Weights of a small image deblurring model.
Training: soap at rate 0.0014, 7000 steps, batches of 32.
Data: trained on microscope photos of single blood and bone marrow cells, 48542 training examples, 4.6 epochs.
Rows from block 5, named by matrix and row number. Rows with one number belong to one neuron. Each number is 200 + 20 x the weight over its row's rms, rounded and kept within 0 to 999. All counts start at 0. After the name is the row's rms in percent of the matrix's.
# fc1: MLP up (model.blocks.5.mlp.fc1.weight, 960x320), inputs 107-213
# fc2: MLP down (model.blocks.5.mlp.fc2.weight, 320x960, transposed), outputs 107-213
fc1.506,095,171,200,203,200,219,192,194,218,206,181,208,169,194,197,210,164,187,193,190,201,240,205,207,242,209,199,217,201,217,183,220,157,183,214,194,213,175,215,181,171,172,216,190,206,197,207,204,208,199,194,207,211,204,191,181,183,181,191,225,204,229,183,205,209,222,209,185,182,199,207,196,228,184,195,202,195,211,192,190,199,217,194,232,195,178,197,218,219,234,192,174,222,199,199,217,192,171,230,192,271,190,227,201,189,175,203,186
fc2.506,106,202,212,198,175,189,201,206,214,192,192,241,205,194,214,221,197,213,200,228,197,190,185,190,213,193,164,207,214,186,215,191,229,176,234,205,167,236,216,203,202,212,209,208,188,173,191,204,202,210,194,201,203,206,217,194,181,236,179,165,216,212,201,174,213,189,219,214,217,203,220,214,221,208,210,231,175,199,214,208,207,201,195,217,223,150,198,194,197,195,202,233,217,202,205,176,208,186,178,206,142,161,217,182,232,219,218,221
fc1.507,100,202,225,202,176,212,171,216,187,226,212,197,228,190,187,185,203,210,179,236,217,189,181,183,171,201,206,171,194,160,222,205,198,211,185,141,219,200,216,201,214,217,215,183,194,200,195,191,203,179,193,202,199,173,191,249,195,206,192,215,209,212,196,241,230,197,193,194,166,180,190,207,185,221,202,229,186,217,176,166,189,245,181,213,235,225,239,195,212,208,158,185,187,148,172,204,206,187,210,160,204,177,183,170,205,175,217,210
fc2.507,093,209,174,189,250,207,170,198,188,214,194,203,194,181,187,200,203,224,212,219,164,200,197,204,249,185,203,227,174,201,192,209,232,204,188,155,146,216,182,172,219,187,197,198,206,208,200,186,222,226,162,218,172,207,178,186,216,200,234,157,222,203,202,196,233,185,213,190,219,208,198,210,180,213,209,161,195,200,214,194,206,179,222,211,212,192,228,203,181,188,193,197,206,196,169,202,194,174,211,170,216,128,177,218,196,208,189,199
fc1.508,087,181,174,206,218,232,178,192,211,198,189,189,186,168,185,212,182,182,193,194,218,232,221,190,171,183,233,218,165,217,243,208,220,204,205,175,207,198,228,221,206,177,216,224,207,194,217,196,216,181,183,206,212,189,192,205,181,227,220,233,166,205,171,226,224,217,188,231,205,174,234,203,201,208,198,204,209,203,207,204,179,196,207,214,172,202,190,152,187,174,184,189,229,218,188,157,241,226,197,168,193,190,175,176,220,203,188,195
fc2.508,095,197,210,181,223,209,172,194,202,192,165,186,203,185,200,196,214,199,229,179,169,166,164,222,184,195,209,203,181,233,210,201,210,224,200,172,193,203,166,202,235,203,185,178,197,196,203,216,187,186,224,163,239,162,177,204,205,207,209,187,203,245,196,217,232,209,228,181,205,168,234,181,199,186,187,199,206,206,215,192,195,206,216,231,216,181,198,207,203,197,259,216,216,211,194,199,189,203,206,187,224,244,154,203,189,204,145,241
fc1.509,101,200,191,202,207,177,204,178,169,219,203,184,204,206,191,214,175,215,205,158,220,205,203,178,182,201,199,188,199,179,215,204,178,230,231,185,150,208,206,209,191,175,172,184,218,169,190,205,206,176,185,222,220,170,206,194,199,194,164,220,210,185,239,242,202,159,224,196,170,200,220,227,206,224,192,188,181,212,231,224,173,170,210,190,206,223,196,193,190,200,145,235,192,231,164,228,194,158,221,186,204,200,212,190,218,218,172,195
fc2.509,085,183,201,174,229,203,194,229,175,225,198,169,190,209,240,200,222,219,192,211,190,200,205,221,197,228,193,212,204,171,224,204,222,214,207,187,185,214,214,184,176,223,201,195,207,195,219,192,215,215,228,207,210,176,204,185,192,230,213,205,202,206,227,193,228,206,188,226,206,213,184,190,202,198,182,174,219,220,203,185,210,209,234,158,167,183,222,142,209,181,232,171,167,199,214,198,214,162,190,166,190,154,190,235,255,189,181,253
fc1.510,113,205,237,196,210,192,216,169,235,221,159,239,197,214,197,178,242,184,184,186,174,175,221,195,194,209,196,205,190,167,206,172,168,201,190,200,197,214,188,192,213,217,170,212,224,195,245,204,216,181,215,211,198,211,174,198,216,161,231,216,199,208,198,178,229,203,218,212,188,199,180,186,174,194,192,205,198,201,236,236,226,200,221,224,217,223,205,191,187,197,186,212,197,189,202,174,235,182,234,158,202,227,187,189,204,193,142,183
fc2.510,099,191,206,223,215,160,213,188,195,198,178,189,198,168,200,215,203,197,201,205,216,211,198,194,192,210,221,211,227,185,161,229,228,215,183,182,209,200,182,198,215,209,189,188,182,227,190,193,215,208,205,192,214,211,182,199,240,195,228,190,177,206,200,213,198,128,203,210,253,194,165,185,186,201,206,197,226,221,196,190,210,165,193,204,219,201,169,205,230,184,214,207,192,184,140,174,197,169,194,190,190,176,211,215,219,223,232,189
fc1.511,115,191,189,208,188,210,180,187,181,201,187,181,238,200,199,210,181,203,237,188,202,194,188,190,168,175,198,204,213,192,205,211,168,233,189,197,171,206,182,195,210,196,196,211,214,213,183,209,172,202,177,211,181,189,202,175,216,179,172,225,171,213,247,227,227,195,223,188,211,175,248,201,207,200,188,209,192,204,195,223,170,198,195,185,198,190,210,202,202,242,180,177,191,229,191,189,220,216,212,184,199,206,189,167,223,192,195,212
fc2.511,096,188,208,163,201,246,186,157,200,186,175,180,215,232,217,198,186,214,185,227,181,180,211,205,210,184,185,187,242,136,227,237,222,213,201,174,195,229,186,179,214,168,181,185,230,204,219,246,238,205,186,198,215,165,170,219,212,213,209,205,192,205,218,191,215,225,208,193,192,201,206,183,206,219,204,162,211,214,236,196,196,224,204,190,183,192,243,189,206,209,235,202,191,193,180,200,194,151,190,137,185,181,211,191,239,157,177,211
fc1.512,090,211,211,188,193,188,239,207,211,193,189,204,225,206,204,161,190,216,192,229,192,205,189,223,239,224,206,201,185,227,223,209,207,205,208,190,220,206,201,218,213,210,256,161,225,199,213,220,164,203,188,183,169,158,205,201,218,178,199,191,193,220,228,133,203,209,210,205,184,185,200,179,214,205,199,212,205,194,186,224,193,202,182,192,193,153,198,218,161,188,217,197,193,192,198,200,219,195,202,209,177,222,204,219,168,225,202,217
fc2.512,084,201,181,171,183,205,187,210,190,213,180,183,203,166,176,206,204,202,223,227,170,198,206,199,198,186,222,217,213,162,172,187,221,212,206,209,187,217,190,189,213,211,196,222,206,220,202,227,189,203,215,237,195,169,216,232,195,210,178,210,239,164,160,204,220,228,183,201,160,176,237,184,214,194,179,222,196,227,197,174,168,196,206,198,170,204,210,208,188,170,220,172,182,188,204,190,232,172,178,207,184,139,182,214,237,202,203,210
fc1.513,088,180,152,167,154,178,209,190,210,186,207,187,222,212,239,180,208,207,195,219,249,225,160,193,195,220,224,195,179,202,174,201,177,203,186,210,246,173,199,192,193,237,214,178,200,201,208,210,222,204,203,213,210,194,202,175,220,216,192,223,177,212,189,195,199,148,186,222,194,185,180,218,185,205,185,190,194,239,180,189,189,165,188,154,222,212,246,198,193,178,208,165,242,194,216,170,169,204,209,208,190,205,199,195,196,186,230,169
fc2.513,063,225,205,202,207,245,213,191,188,197,209,202,154,202,180,204,193,185,216,198,187,170,207,175,207,179,169,219,177,220,191,204,190,211,222,204,224,213,208,228,180,167,218,219,210,186,212,242,171,198,209,214,207,200,214,207,219,190,189,207,236,202,216,204,131,229,199,214,196,151,198,177,209,239,243,229,198,222,240,221,229,186,161,210,207,205,203,192,203,175,202,236,202,210,190,208,190,203,215,186,160,271,209,193,197,212,201,218
fc1.514,096,223,229,216,231,202,216,188,200,208,193,226,211,211,230,225,200,188,180,191,168,172,205,201,211,214,210,191,193,211,198,183,168,173,172,218,222,216,181,164,214,216,196,237,193,183,230,215,224,231,199,212,184,218,202,220,202,213,192,195,197,181,191,200,178,210,176,191,223,200,189,212,183,196,221,255,181,214,210,176,213,214,202,159,234,215,172,199,176,178,201,172,210,208,210,222,202,223,194,194,205,191,180,205,258,205,181,211
fc2.514,103,164,167,182,215,214,227,210,212,211,202,201,194,204,184,209,199,189,194,205,225,173,200,170,211,199,172,195,201,229,206,177,219,182,210,214,198,175,212,203,181,230,192,193,203,192,220,215,170,222,200,188,232,209,196,161,203,216,175,220,188,189,175,198,159,184,199,169,207,215,193,201,199,209,202,138,209,194,191,231,223,190,154,162,193,175,163,203,210,188,167,221,176,177,209,199,186,236,222,201,181,207,210,210,148,168,196,170
fc1.515,100,185,184,205,201,178,230,222,187,217,202,236,190,184,169,200,197,202,214,223,213,171,190,205,226,210,137,222,226,208,209,191,195,192,184,188,220,216,217,195,190,180,226,210,172,191,215,214,218,176,212,172,217,193,224,190,229,178,201,170,211,185,202,180,186,200,203,200,189,192,205,154,196,203,223,218,224,193,201,197,209,184,214,205,189,239,185,218,191,161,254,212,190,196,183,207,218,203,197,201,177,173,195,187,196,199,190,208
fc2.515,080,191,214,195,229,193,232,205,166,187,202,220,185,224,197,210,203,210,210,210,210,196,189,203,180,222,208,169,157,189,197,205,201,182,204,202,205,200,187,173,194,205,175,198,168,196,176,222,202,217,204,179,181,190,192,185,225,194,221,211,193,174,204,181,199,229,212,221,218,198,195,207,217,169,203,186,179,170,206,204,190,214,173,185,190,188,184,183,203,164,147,254,199,197,195,197,169,203,171,199,226,129,184,195,193,247,240,198
fc1.516,101,211,200,197,184,221,190,174,182,198,175,192,153,191,183,228,205,211,169,202,218,222,198,202,178,225,214,232,230,153,173,219,196,183,193,198,176,198,208,219,230,183,197,220,196,231,199,187,244,184,219,206,182,194,214,203,202,198,207,217,188,211,182,225,212,172,174,210,204,212,212,202,166,207,227,217,202,192,190,220,221,181,172,205,178,207,188,214,182,222,208,209,201,198,178,173,188,201,208,230,191,232,220,178,167,207,200,193
fc2.516,109,205,190,212,201,215,188,168,228,191,193,180,207,195,211,195,210,187,199,227,193,183,178,247,183,204,206,225,217,208,223,213,219,149,150,205,159,205,176,185,204,195,224,237,192,198,208,191,175,171,163,206,208,206,185,191,219,182,222,177,168,208,217,178,207,195,219,172,191,243,192,229,186,210,220,193,204,204,208,181,216,199,239,236,180,222,233,180,231,219,228,212,191,199,178,169,173,176,205,207,195,166,217,205,212,140,266,184
fc1.517,102,238,210,206,167,204,245,173,195,194,227,201,187,211,230,206,200,178,196,218,171,211,190,174,221,218,184,229,218,175,185,195,186,215,194,176,198,215,219,170,176,225,202,221,192,204,190,159,219,224,186,224,193,190,198,176,194,207,167,191,202,212,176,222,171,176,211,205,181,198,201,175,218,203,189,187,159,208,172,173,190,219,203,173,194,181,178,245,204,205,212,250,220,213,195,186,207,169,171,189,190,185,213,173,202,183,224,183
fc2.517,099,211,221,205,179,202,227,203,190,207,195,194,195,197,207,217,233,236,210,209,205,154,193,176,220,205,214,197,194,193,192,213,197,201,195,183,198,193,224,188,176,194,200,198,206,196,194,187,189,205,198,207,204,224,208,172,188,205,169,207,195,185,194,183,156,196,190,208,225,225,208,215,230,199,213,214,198,218,192,184,212,157,196,177,213,212,200,205,190,204,202,178,211,192,182,178,214,165,257,203,194,173,208,207,179,215,243,189
fc1.518,098,199,209,169,209,207,180,226,204,201,187,221,150,201,202,200,208,187,183,204,193,209,171,203,192,229,203,259,168,166,177,222,156,195,208,217,170,191,207,176,205,168,207,208,179,196,223,186,214,159,184,194,219,176,208,208,193,181,210,234,183,207,186,192,201,215,176,203,187,206,183,214,181,180,211,225,197,190,217,220,245,237,189,184,191,232,217,207,183,194,234,162,194,203,177,171,205,215,229,234,218,182,233,176,183,231,223,172
fc2.518,099,238,212,233,232,208,168,186,237,229,157,214,234,210,168,171,205,219,203,204,234,226,182,202,197,188,197,225,223,230,195,180,207,184,206,197,165,200,206,239,174,185,160,166,168,226,197,188,202,214,141,220,219,215,232,199,189,207,205,205,221,181,187,223,220,211,229,180,171,249,194,214,209,195,203,207,208,201,195,224,211,180,201,198,209,203,207,166,221,202,214,230,206,221,195,190,215,175,215,168,219,116,229,206,236,183,202,188
fc1.519,110,223,274,201,219,193,192,170,185,202,169,197,180,220,205,190,202,197,191,184,175,147,180,207,194,200,177,258,194,214,213,183,223,239,179,188,203,167,206,219,188,192,204,208,218,220,190,209,184,202,184,199,200,178,221,212,227,156,200,186,197,190,181,197,209,225,188,180,223,210,208,177,210,190,201,237,208,150,212,151,164,162,205,214,188,214,211,226,218,224,207,222,158,215,176,218,189,230,223,233,207,186,202,218,225,172,224,218
fc2.519,101,215,151,178,214,186,174,208,212,192,194,194,217,206,220,192,186,201,205,216,230,226,198,171,219,219,188,196,197,163,203,189,170,199,205,184,177,162,192,209,212,213,199,173,162,189,189,202,224,218,174,229,203,182,225,203,224,195,195,192,155,242,187,208,219,208,171,206,180,191,184,191,180,217,195,182,216,166,221,217,182,212,209,208,203,240,222,162,217,218,213,194,205,231,189,168,212,196,197,193,187,146,174,155,236,227,175,185
fc1.520,099,189,138,183,185,202,195,209,190,189,190,193,204,223,222,190,169,186,204,213,224,189,206,200,185,225,243,221,228,204,173,203,173,168,212,182,210,182,173,204,222,216,175,196,178,219,169,167,204,198,199,186,185,200,177,188,206,185,211,214,176,233,174,233,190,208,197,181,190,191,211,204,200,188,215,180,215,171,202,208,199,184,198,193,209,175,181,207,223,197,195,216,219,228,188,191,214,186,241,209,215,184,201,185,205,262,208,157
fc2.520,100,209,215,183,161,224,197,219,179,190,211,230,211,199,211,202,239,192,211,184,216,179,229,192,194,220,175,157,196,191,208,229,181,224,160,180,199,170,216,180,196,201,211,189,187,209,177,226,213,204,208,234,183,185,206,215,190,190,173,210,178,213,256,215,203,201,189,214,204,157,199,204,202,213,223,192,184,199,189,213,197,178,201,215,193,175,208,179,166,180,194,185,178,205,183,208,159,192,191,226,179,138,181,187,199,181,178,190
fc1.521,098,231,221,211,231,156,215,194,213,196,200,199,203,171,181,189,149,205,203,210,195,184,223,211,231,187,176,210,198,195,250,177,210,186,193,200,201,205,216,194,219,194,184,183,210,235,209,163,184,195,206,224,231,184,190,181,204,175,186,170,187,223,237,180,152,186,222,186,191,177,172,205,193,192,190,182,200,214,218,221,173,219,189,236,218,197,185,174,194,197,188,211,226,198,211,181,214,200,190,204,193,209,207,190,182,175,184,184
fc2.521,077,184,224,153,212,215,218,215,182,231,193,194,201,206,209,215,211,212,203,228,170,211,184,195,192,211,222,196,178,183,176,161,188,205,199,203,187,198,174,197,188,212,186,194,224,211,212,219,183,229,198,220,200,154,225,209,179,210,206,216,211,223,155,176,223,201,192,191,173,154,252,179,188,219,193,191,161,166,177,195,211,226,224,166,203,210,177,184,231,192,216,174,187,191,213,199,235,207,197,190,205,193,189,219,204,204,171,217
fc1.522,097,214,213,217,190,185,213,195,156,164,178,197,231,188,186,191,186,217,192,228,187,218,207,179,269,188,195,214,185,239,191,233,228,228,212,188,231,189,228,187,213,217,184,204,197,163,228,167,158,241,210,195,181,214,183,211,165,192,173,173,175,209,193,174,192,144,209,217,183,188,195,190,177,191,188,199,184,188,201,214,205,225,183,229,208,202,182,241,174,212,213,185,248,201,212,193,201,211,193,174,201,212,204,213,185,195,228,189
fc2.522,093,201,180,204,190,210,215,202,176,196,209,221,196,166,171,215,193,238,200,169,204,174,190,223,164,197,209,212,179,222,198,201,173,195,215,181,211,175,165,211,208,192,204,202,170,196,195,204,201,216,166,184,190,216,196,181,164,217,210,206,183,188,171,165,227,213,164,194,206,189,210,225,193,251,203,191,212,152,201,215,199,215,220,186,204,222,143,201,190,202,193,226,173,220,202,236,193,212,186,242,179,244,193,183,172,197,188,197
fc1.523,097,192,209,192,175,232,221,198,214,224,190,220,198,216,162,170,204,187,219,161,189,193,194,224,223,226,200,197,217,190,166,241,194,186,170,201,179,178,178,163,224,191,204,219,217,198,236,204,172,247,202,200,181,189,198,209,158,206,187,201,216,206,227,213,214,221,205,191,183,184,218,196,191,216,195,193,203,190,204,247,223,243,207,142,202,212,189,204,201,245,189,182,227,181,209,179,221,211,192,181,210,219,202,199,199,193,202,177
fc2.523,107,210,179,211,190,240,204,215,184,203,212,241,196,197,213,184,214,217,242,227,213,228,191,209,215,221,192,216,220,169,188,216,221,177,189,183,172,214,194,193,220,185,205,189,182,208,208,192,203,212,181,186,214,218,195,199,187,216,194,192,163,181,190,201,231,167,188,186,187,183,217,186,161,193,181,232,215,196,206,196,187,235,209,174,202,217,195,221,185,206,221,221,198,194,199,202,203,239,199,186,184,231,200,154,226,190,196,186
fc1.524,093,227,209,178,157,210,191,238,226,188,217,224,215,234,172,197,179,202,212,195,230,171,209,206,187,204,187,177,222,187,193,215,213,222,184,218,180,203,201,226,167,180,214,215,217,206,200,220,166,188,177,193,225,174,181,265,216,210,209,228,188,181,208,158,184,165,200,190,238,188,228,192,196,211,169,163,192,187,181,202,187,243,173,180,158,209,194,207,193,219,202,256,193,200,232,214,204,202,194,214,184,240,239,217,206,198,203,173
fc2.524,086,213,148,190,156,176,204,209,204,159,232,212,201,188,201,167,183,230,225,199,181,194,210,239,190,196,203,234,219,169,235,208,218,179,230,196,170,195,196,171,198,198,203,192,181,231,202,196,191,227,184,186,217,195,229,202,178,186,217,184,204,208,162,234,218,167,231,227,182,236,229,227,195,200,207,221,211,211,214,171,205,181,224,197,184,201,191,262,212,230,196,224,224,206,179,183,193,214,199,213,211,188,177,156,197,197,199,201
fc1.525,113,201,238,177,219,174,214,192,188,204,189,200,194,191,192,202,211,197,213,188,206,195,214,201,218,193,207,229,195,161,184,219,197,181,212,225,171,184,161,216,196,215,196,229,202,224,194,170,197,209,236,209,193,197,177,165,207,190,220,228,187,186,200,202,225,211,229,205,185,240,190,212,210,218,222,200,175,225,231,223,216,193,180,165,155,235,216,167,208,155,198,152,198,200,190,179,182,220,204,211,214,252,211,226,167,217,145,191
fc2.525,099,198,220,166,200,226,211,222,190,179,205,205,181,226,189,185,180,224,200,192,198,208,179,218,175,225,188,198,201,180,208,187,175,218,216,200,199,190,169,192,185,186,185,214,180,179,180,209,171,232,197,150,191,257,187,215,217,173,204,178,211,179,209,213,216,241,203,218,199,208,233,220,205,199,238,228,216,149,200,181,187,168,229,221,179,183,173,217,171,215,217,195,163,213,204,162,224,180,187,206,194,156,214,172,192,227,223,187
fc1.526,094,204,249,190,192,189,159,210,203,184,197,193,186,205,187,197,205,204,224,184,222,230,171,210,190,202,183,203,196,195,187,196,196,196,207,201,174,185,174,205,178,187,153,204,240,226,215,208,140,173,208,226,153,176,206,222,153,180,192,203,162,203,203,174,218,155,219,222,216,208,224,200,218,184,173,231,200,227,222,186,196,213,202,191,187,195,179,219,174,197,204,200,172,160,191,187,204,212,206,234,193,203,178,200,191,189,172,199
fc2.526,095,212,204,191,198,153,197,180,267,174,175,215,211,186,215,196,165,180,200,232,250,189,180,199,233,213,246,192,198,208,154,207,158,187,208,222,175,214,212,167,186,184,194,210,219,182,207,192,215,242,182,183,186,179,166,216,203,201,240,201,235,213,211,184,208,205,196,200,200,199,215,198,195,170,151,181,232,174,226,196,195,181,216,184,207,172,202,192,221,210,207,202,178,158,204,212,216,189,196,180,193,245,196,176,228,181,147,239
fc1.527,097,215,194,217,203,200,187,211,205,216,209,149,198,183,229,213,186,186,194,204,202,193,207,191,143,202,197,190,212,204,230,191,189,220,188,159,175,202,209,245,187,208,208,180,233,200,211,195,211,187,185,164,196,182,203,226,221,211,219,208,194,210,228,213,192,161,186,189,206,204,204,200,182,208,175,221,211,223,190,226,208,180,190,190,167,200,211,193,216,199,206,251,162,224,215,195,222,150,201,213,157,201,196,168,246,178,189,198
fc2.527,112,184,201,199,196,191,180,207,204,203,209,172,205,219,175,186,172,183,198,233,181,219,210,214,212,171,221,162,176,173,198,194,191,207,198,192,195,196,182,158,209,186,165,195,231,214,218,209,185,189,207,175,203,149,209,207,189,217,178,184,203,207,217,203,195,239,225,199,224,211,170,193,201,189,200,172,178,245,232,172,199,189,215,188,187,201,237,180,244,181,201,179,196,205,180,177,201,167,212,159,221,163,176,232,219,220,209,221
fc1.528,105,226,230,257,210,217,237,195,186,185,190,204,221,213,202,194,194,212,216,254,224,195,179,178,185,178,217,192,197,240,188,195,186,222,198,178,208,207,185,196,183,202,231,194,194,222,187,239,172,225,171,224,218,216,199,173,220,173,181,164,204,233,154,213,226,188,211,215,227,215,189,207,165,150,204,223,189,186,201,204,214,190,176,219,197,201,184,181,205,156,174,191,222,210,212,205,208,218,193,204,222,196,192,224,189,190,219,214
fc2.528,110,187,177,201,226,196,213,203,206,183,203,210,165,200,187,209,204,218,197,172,157,217,181,215,158,198,231,184,229,180,215,175,200,176,188,201,214,160,182,211,172,194,193,206,199,209,203,190,229,190,207,229,215,204,183,170,192,187,196,218,201,243,174,213,189,183,197,190,190,207,227,249,157,175,224,168,243,163,218,201,182,167,216,217,226,223,181,248,238,165,199,212,180,214,159,198,205,189,210,200,199,278,235,192,167,210,201,187
fc1.529,107,202,182,267,240,176,222,165,214,196,190,191,167,188,186,203,193,206,211,198,202,216,214,201,212,204,187,222,183,242,217,217,212,189,171,190,196,183,212,190,203,169,180,188,195,202,209,196,185,200,189,236,183,211,198,184,207,212,210,222,184,206,182,206,230,171,173,182,164,196,197,186,187,180,224,188,174,186,182,217,177,194,214,195,205,194,209,196,215,208,173,204,223,246,183,167,240,190,199,177,208,204,230,182,208,171,171,208
fc2.529,109,199,204,174,229,194,177,171,158,190,171,194,198,162,186,210,198,229,211,190,172,221,187,209,191,191,204,219,179,202,194,173,221,216,188,197,202,207,178,201,173,226,210,212,203,190,206,200,236,171,216,207,225,173,179,189,183,231,168,203,212,204,191,217,218,202,218,199,218,217,190,207,176,188,192,219,209,197,216,198,199,184,193,210,224,196,218,216,212,190,257,186,219,229,224,239,221,179,193,152,144,228,190,196,184,212,213,179
fc1.530,102,190,219,175,196,190,189,221,209,199,168,222,202,201,172,190,232,197,195,222,233,196,182,178,188,204,214,214,200,247,180,192,190,187,175,161,182,190,215,196,204,202,184,188,193,198,200,191,230,219,201,219,192,204,208,230,201,206,196,163,181,235,190,165,186,194,214,195,197,211,217,208,227,173,211,210,180,201,219,232,177,243,256,185,207,197,180,182,190,188,181,173,224,198,194,209,175,186,190,183,193,185,216,241,208,175,199,221
fc2.530,101,210,185,222,187,205,179,187,180,192,153,244,213,207,200,224,241,227,193,192,229,189,201,208,207,159,186,177,197,232,226,175,192,193,206,191,180,223,201,220,229,199,215,203,163,177,192,184,200,206,159,206,219,202,187,169,157,175,220,187,188,259,232,190,167,213,191,197,201,209,154,209,211,203,229,180,236,188,188,195,215,222,184,176,183,196,170,175,211,174,211,216,204,216,212,216,193,197,223,236,218,172,173,164,168,219,198,170
fc1.531,102,211,215,206,189,193,230,195,202,198,187,210,186,173,177,181,203,205,190,178,187,199,195,214,224,170,207,195,165,185,198,191,222,199,213,191,242,229,198,189,200,208,199,200,195,188,168,221,217,179,196,184,165,235,188,186,235,183,214,232,218,184,218,219,183,208,214,203,187,187,204,212,180,211,176,226,207,182,210,212,200,219,209,224,181,190,208,205,203,171,178,186,194,187,175,189,218,198,239,156,208,241,205,195,189,181,173,179
fc2.531,107,224,263,203,163,177,210,212,202,193,176,212,195,208,185,208,229,195,196,200,216,237,220,177,209,220,206,179,222,147,179,200,230,229,236,184,196,176,172,193,201,191,210,181,214,223,184,216,195,203,226,194,223,218,187,203,211,192,235,184,177,178,181,213,223,187,205,213,221,186,214,218,214,210,210,207,223,186,156,193,192,178,204,166,228,232,218,201,176,217,220,185,159,210,220,173,202,166,186,199,191,167,201,190,201,224,187,220
fc1.532,100,208,192,199,221,205,230,171,209,204,213,190,201,182,185,223,215,205,224,207,189,231,202,191,226,194,237,152,200,194,184,181,182,199,205,214,229,212,177,229,192,166,211,227,214,208,184,220,193,156,212,214,237,149,199,185,219,181,176,178,191,200,206,187,187,194,199,203,200,201,219,205,207,173,156,208,213,211,204,194,190,208,194,195,195,191,221,188,211,191,200,194,223,216,228,168,247,211,216,205,188,209,213,200,229,221,237,179
fc2.532,082,177,208,215,209,240,207,177,203,206,185,197,178,198,206,201,198,217,194,195,206,193,221,207,199,220,193,200,162,168,191,175,190,176,223,202,208,190,225,198,174,199,200,216,208,194,170,221,204,189,179,188,214,192,232,189,176,221,213,208,197,198,206,188,223,198,198,228,170,192,215,202,207,176,187,162,172,166,201,209,175,178,208,171,214,207,207,193,163,183,184,201,192,192,229,195,211,143,202,220,213,122,225,203,215,221,197,209
fc1.533,091,216,211,200,201,197,155,167,234,183,181,209,232,186,178,203,217,198,214,211,182,238,197,232,195,237,207,224,187,172,180,243,203,185,227,210,192,175,199,202,237,209,213,213,212,237,194,196,215,249,206,208,169,192,179,177,206,203,216,232,194,205,219,162,178,208,195,216,198,199,192,216,221,206,195,172,222,190,208,186,210,196,203,192,206,202,167,206,166,178,197,156,221,188,210,181,191,229,184,189,193,178,213,181,178,209,229,211
fc2.533,095,237,186,207,201,152,181,193,218,199,178,204,182,192,213,207,188,204,221,203,233,205,203,163,203,180,209,216,225,197,179,209,174,194,209,210,211,196,208,198,199,226,202,225,181,191,176,180,186,209,225,191,188,184,159,228,242,210,205,204,215,244,178,209,205,212,179,161,186,193,215,198,233,225,227,223,228,174,169,225,204,211,185,207,196,175,164,180,180,201,246,211,170,202,160,168,193,227,198,225,209,139,185,181,187,180,229,210
fc1.534,090,195,193,207,172,236,194,228,197,171,179,240,196,213,151,219,199,203,182,221,186,220,208,197,167,181,213,206,229,235,197,206,185,193,203,195,181,210,194,186,185,187,186,183,202,197,206,180,200,181,186,175,188,187,202,214,218,206,154,189,202,218,237,188,201,195,179,191,154,209,178,215,167,211,222,184,201,213,194,231,203,211,220,200,190,209,185,173,229,217,225,151,169,198,216,230,180,169,175,208,192,192,202,235,185,204,263,156
fc2.534,086,210,237,202,189,196,211,224,190,184,175,210,199,207,196,215,217,226,193,173,217,174,190,194,207,196,206,196,191,217,213,211,175,205,177,224,177,207,217,186,203,204,221,198,178,211,192,192,211,183,211,193,220,208,227,191,168,183,207,196,178,210,188,177,194,207,216,208,206,173,204,158,210,178,232,195,201,187,194,187,221,204,188,187,195,225,207,183,223,191,186,236,233,194,211,198,191,219,213,211,203,106,240,176,201,197,251,210
fc1.535,086,232,224,195,197,181,186,222,210,201,196,191,197,218,199,186,201,199,213,233,182,218,222,188,173,193,193,200,194,207,179,204,184,223,176,200,195,215,214,197,203,228,198,215,235,206,183,170,183,209,202,192,218,252,214,191,238,241,208,189,188,181,198,198,185,240,215,186,200,211,173,177,235,218,235,212,209,207,190,191,187,177,204,167,181,218,207,194,160,185,204,205,237,216,193,220,179,214,199,213,182,226,185,207,191,195,201,204
fc2.535,097,201,205,213,192,195,197,189,192,203,207,177,208,216,226,211,200,178,209,218,216,179,195,200,233,189,211,200,206,204,212,198,192,245,179,219,228,209,149,229,165,212,172,185,220,177,207,208,209,218,208,208,233,186,217,201,228,217,199,185,212,228,229,199,182,192,183,221,217,199,191,201,200,231,239,178,238,168,208,188,210,251,193,184,209,205,177,201,203,190,206,188,216,214,245,235,182,226,168,178,211,236,223,202,168,183,188,197
fc1.536,098,206,211,192,178,193,173,210,203,211,199,205,192,244,215,191,200,169,185,209,205,192,206,208,167,198,186,194,198,181,233,211,206,206,193,150,211,240,213,186,184,189,164,192,184,205,177,169,194,163,165,179,223,209,206,215,210,197,206,261,235,205,200,233,216,217,180,200,167,223,206,218,215,198,153,200,207,212,168,228,203,216,201,220,177,227,249,223,223,181,161,231,197,220,179,198,218,143,217,204,190,175,207,176,165,203,189,208
fc2.536,098,212,193,183,172,218,200,214,188,180,196,201,188,217,186,189,211,158,198,187,196,194,189,185,203,199,228,196,191,177,197,194,225,222,183,216,184,191,157,188,214,214,163,201,206,170,205,214,208,238,226,220,214,209,175,189,180,193,198,201,196,190,231,233,219,211,196,171,224,232,193,173,213,218,224,201,186,203,218,199,207,143,220,223,191,184,219,186,208,207,226,166,193,215,232,185,210,184,192,162,204,224,209,224,229,191,202,192
fc1.537,095,215,176,189,209,160,212,196,173,235,162,223,239,186,195,196,206,189,204,215,182,207,209,207,195,201,203,190,170,200,200,204,158,201,257,214,212,205,226,206,176,218,198,194,197,219,224,185,197,211,231,219,195,204,188,193,209,205,202,178,188,223,216,195,211,164,212,195,186,205,214,242,227,225,179,166,167,232,198,203,213,201,192,217,243,214,224,224,197,159,205,163,213,195,205,169,223,213,187,229,216,191,196,231,181,215,170,213
fc2.537,101,198,218,227,217,181,224,215,250,203,141,216,187,197,184,242,211,200,206,198,214,194,203,199,176,219,220,186,211,208,204,188,228,183,231,228,200,182,218,211,178,203,206,202,232,192,189,172,204,208,193,168,212,218,167,176,224,201,197,216,188,200,202,207,189,215,190,208,204,227,206,169,242,244,218,224,193,179,198,216,168,183,170,179,175,196,173,222,167,161,183,213,211,212,208,198,199,192,174,203,213,190,184,196,183,217,165,184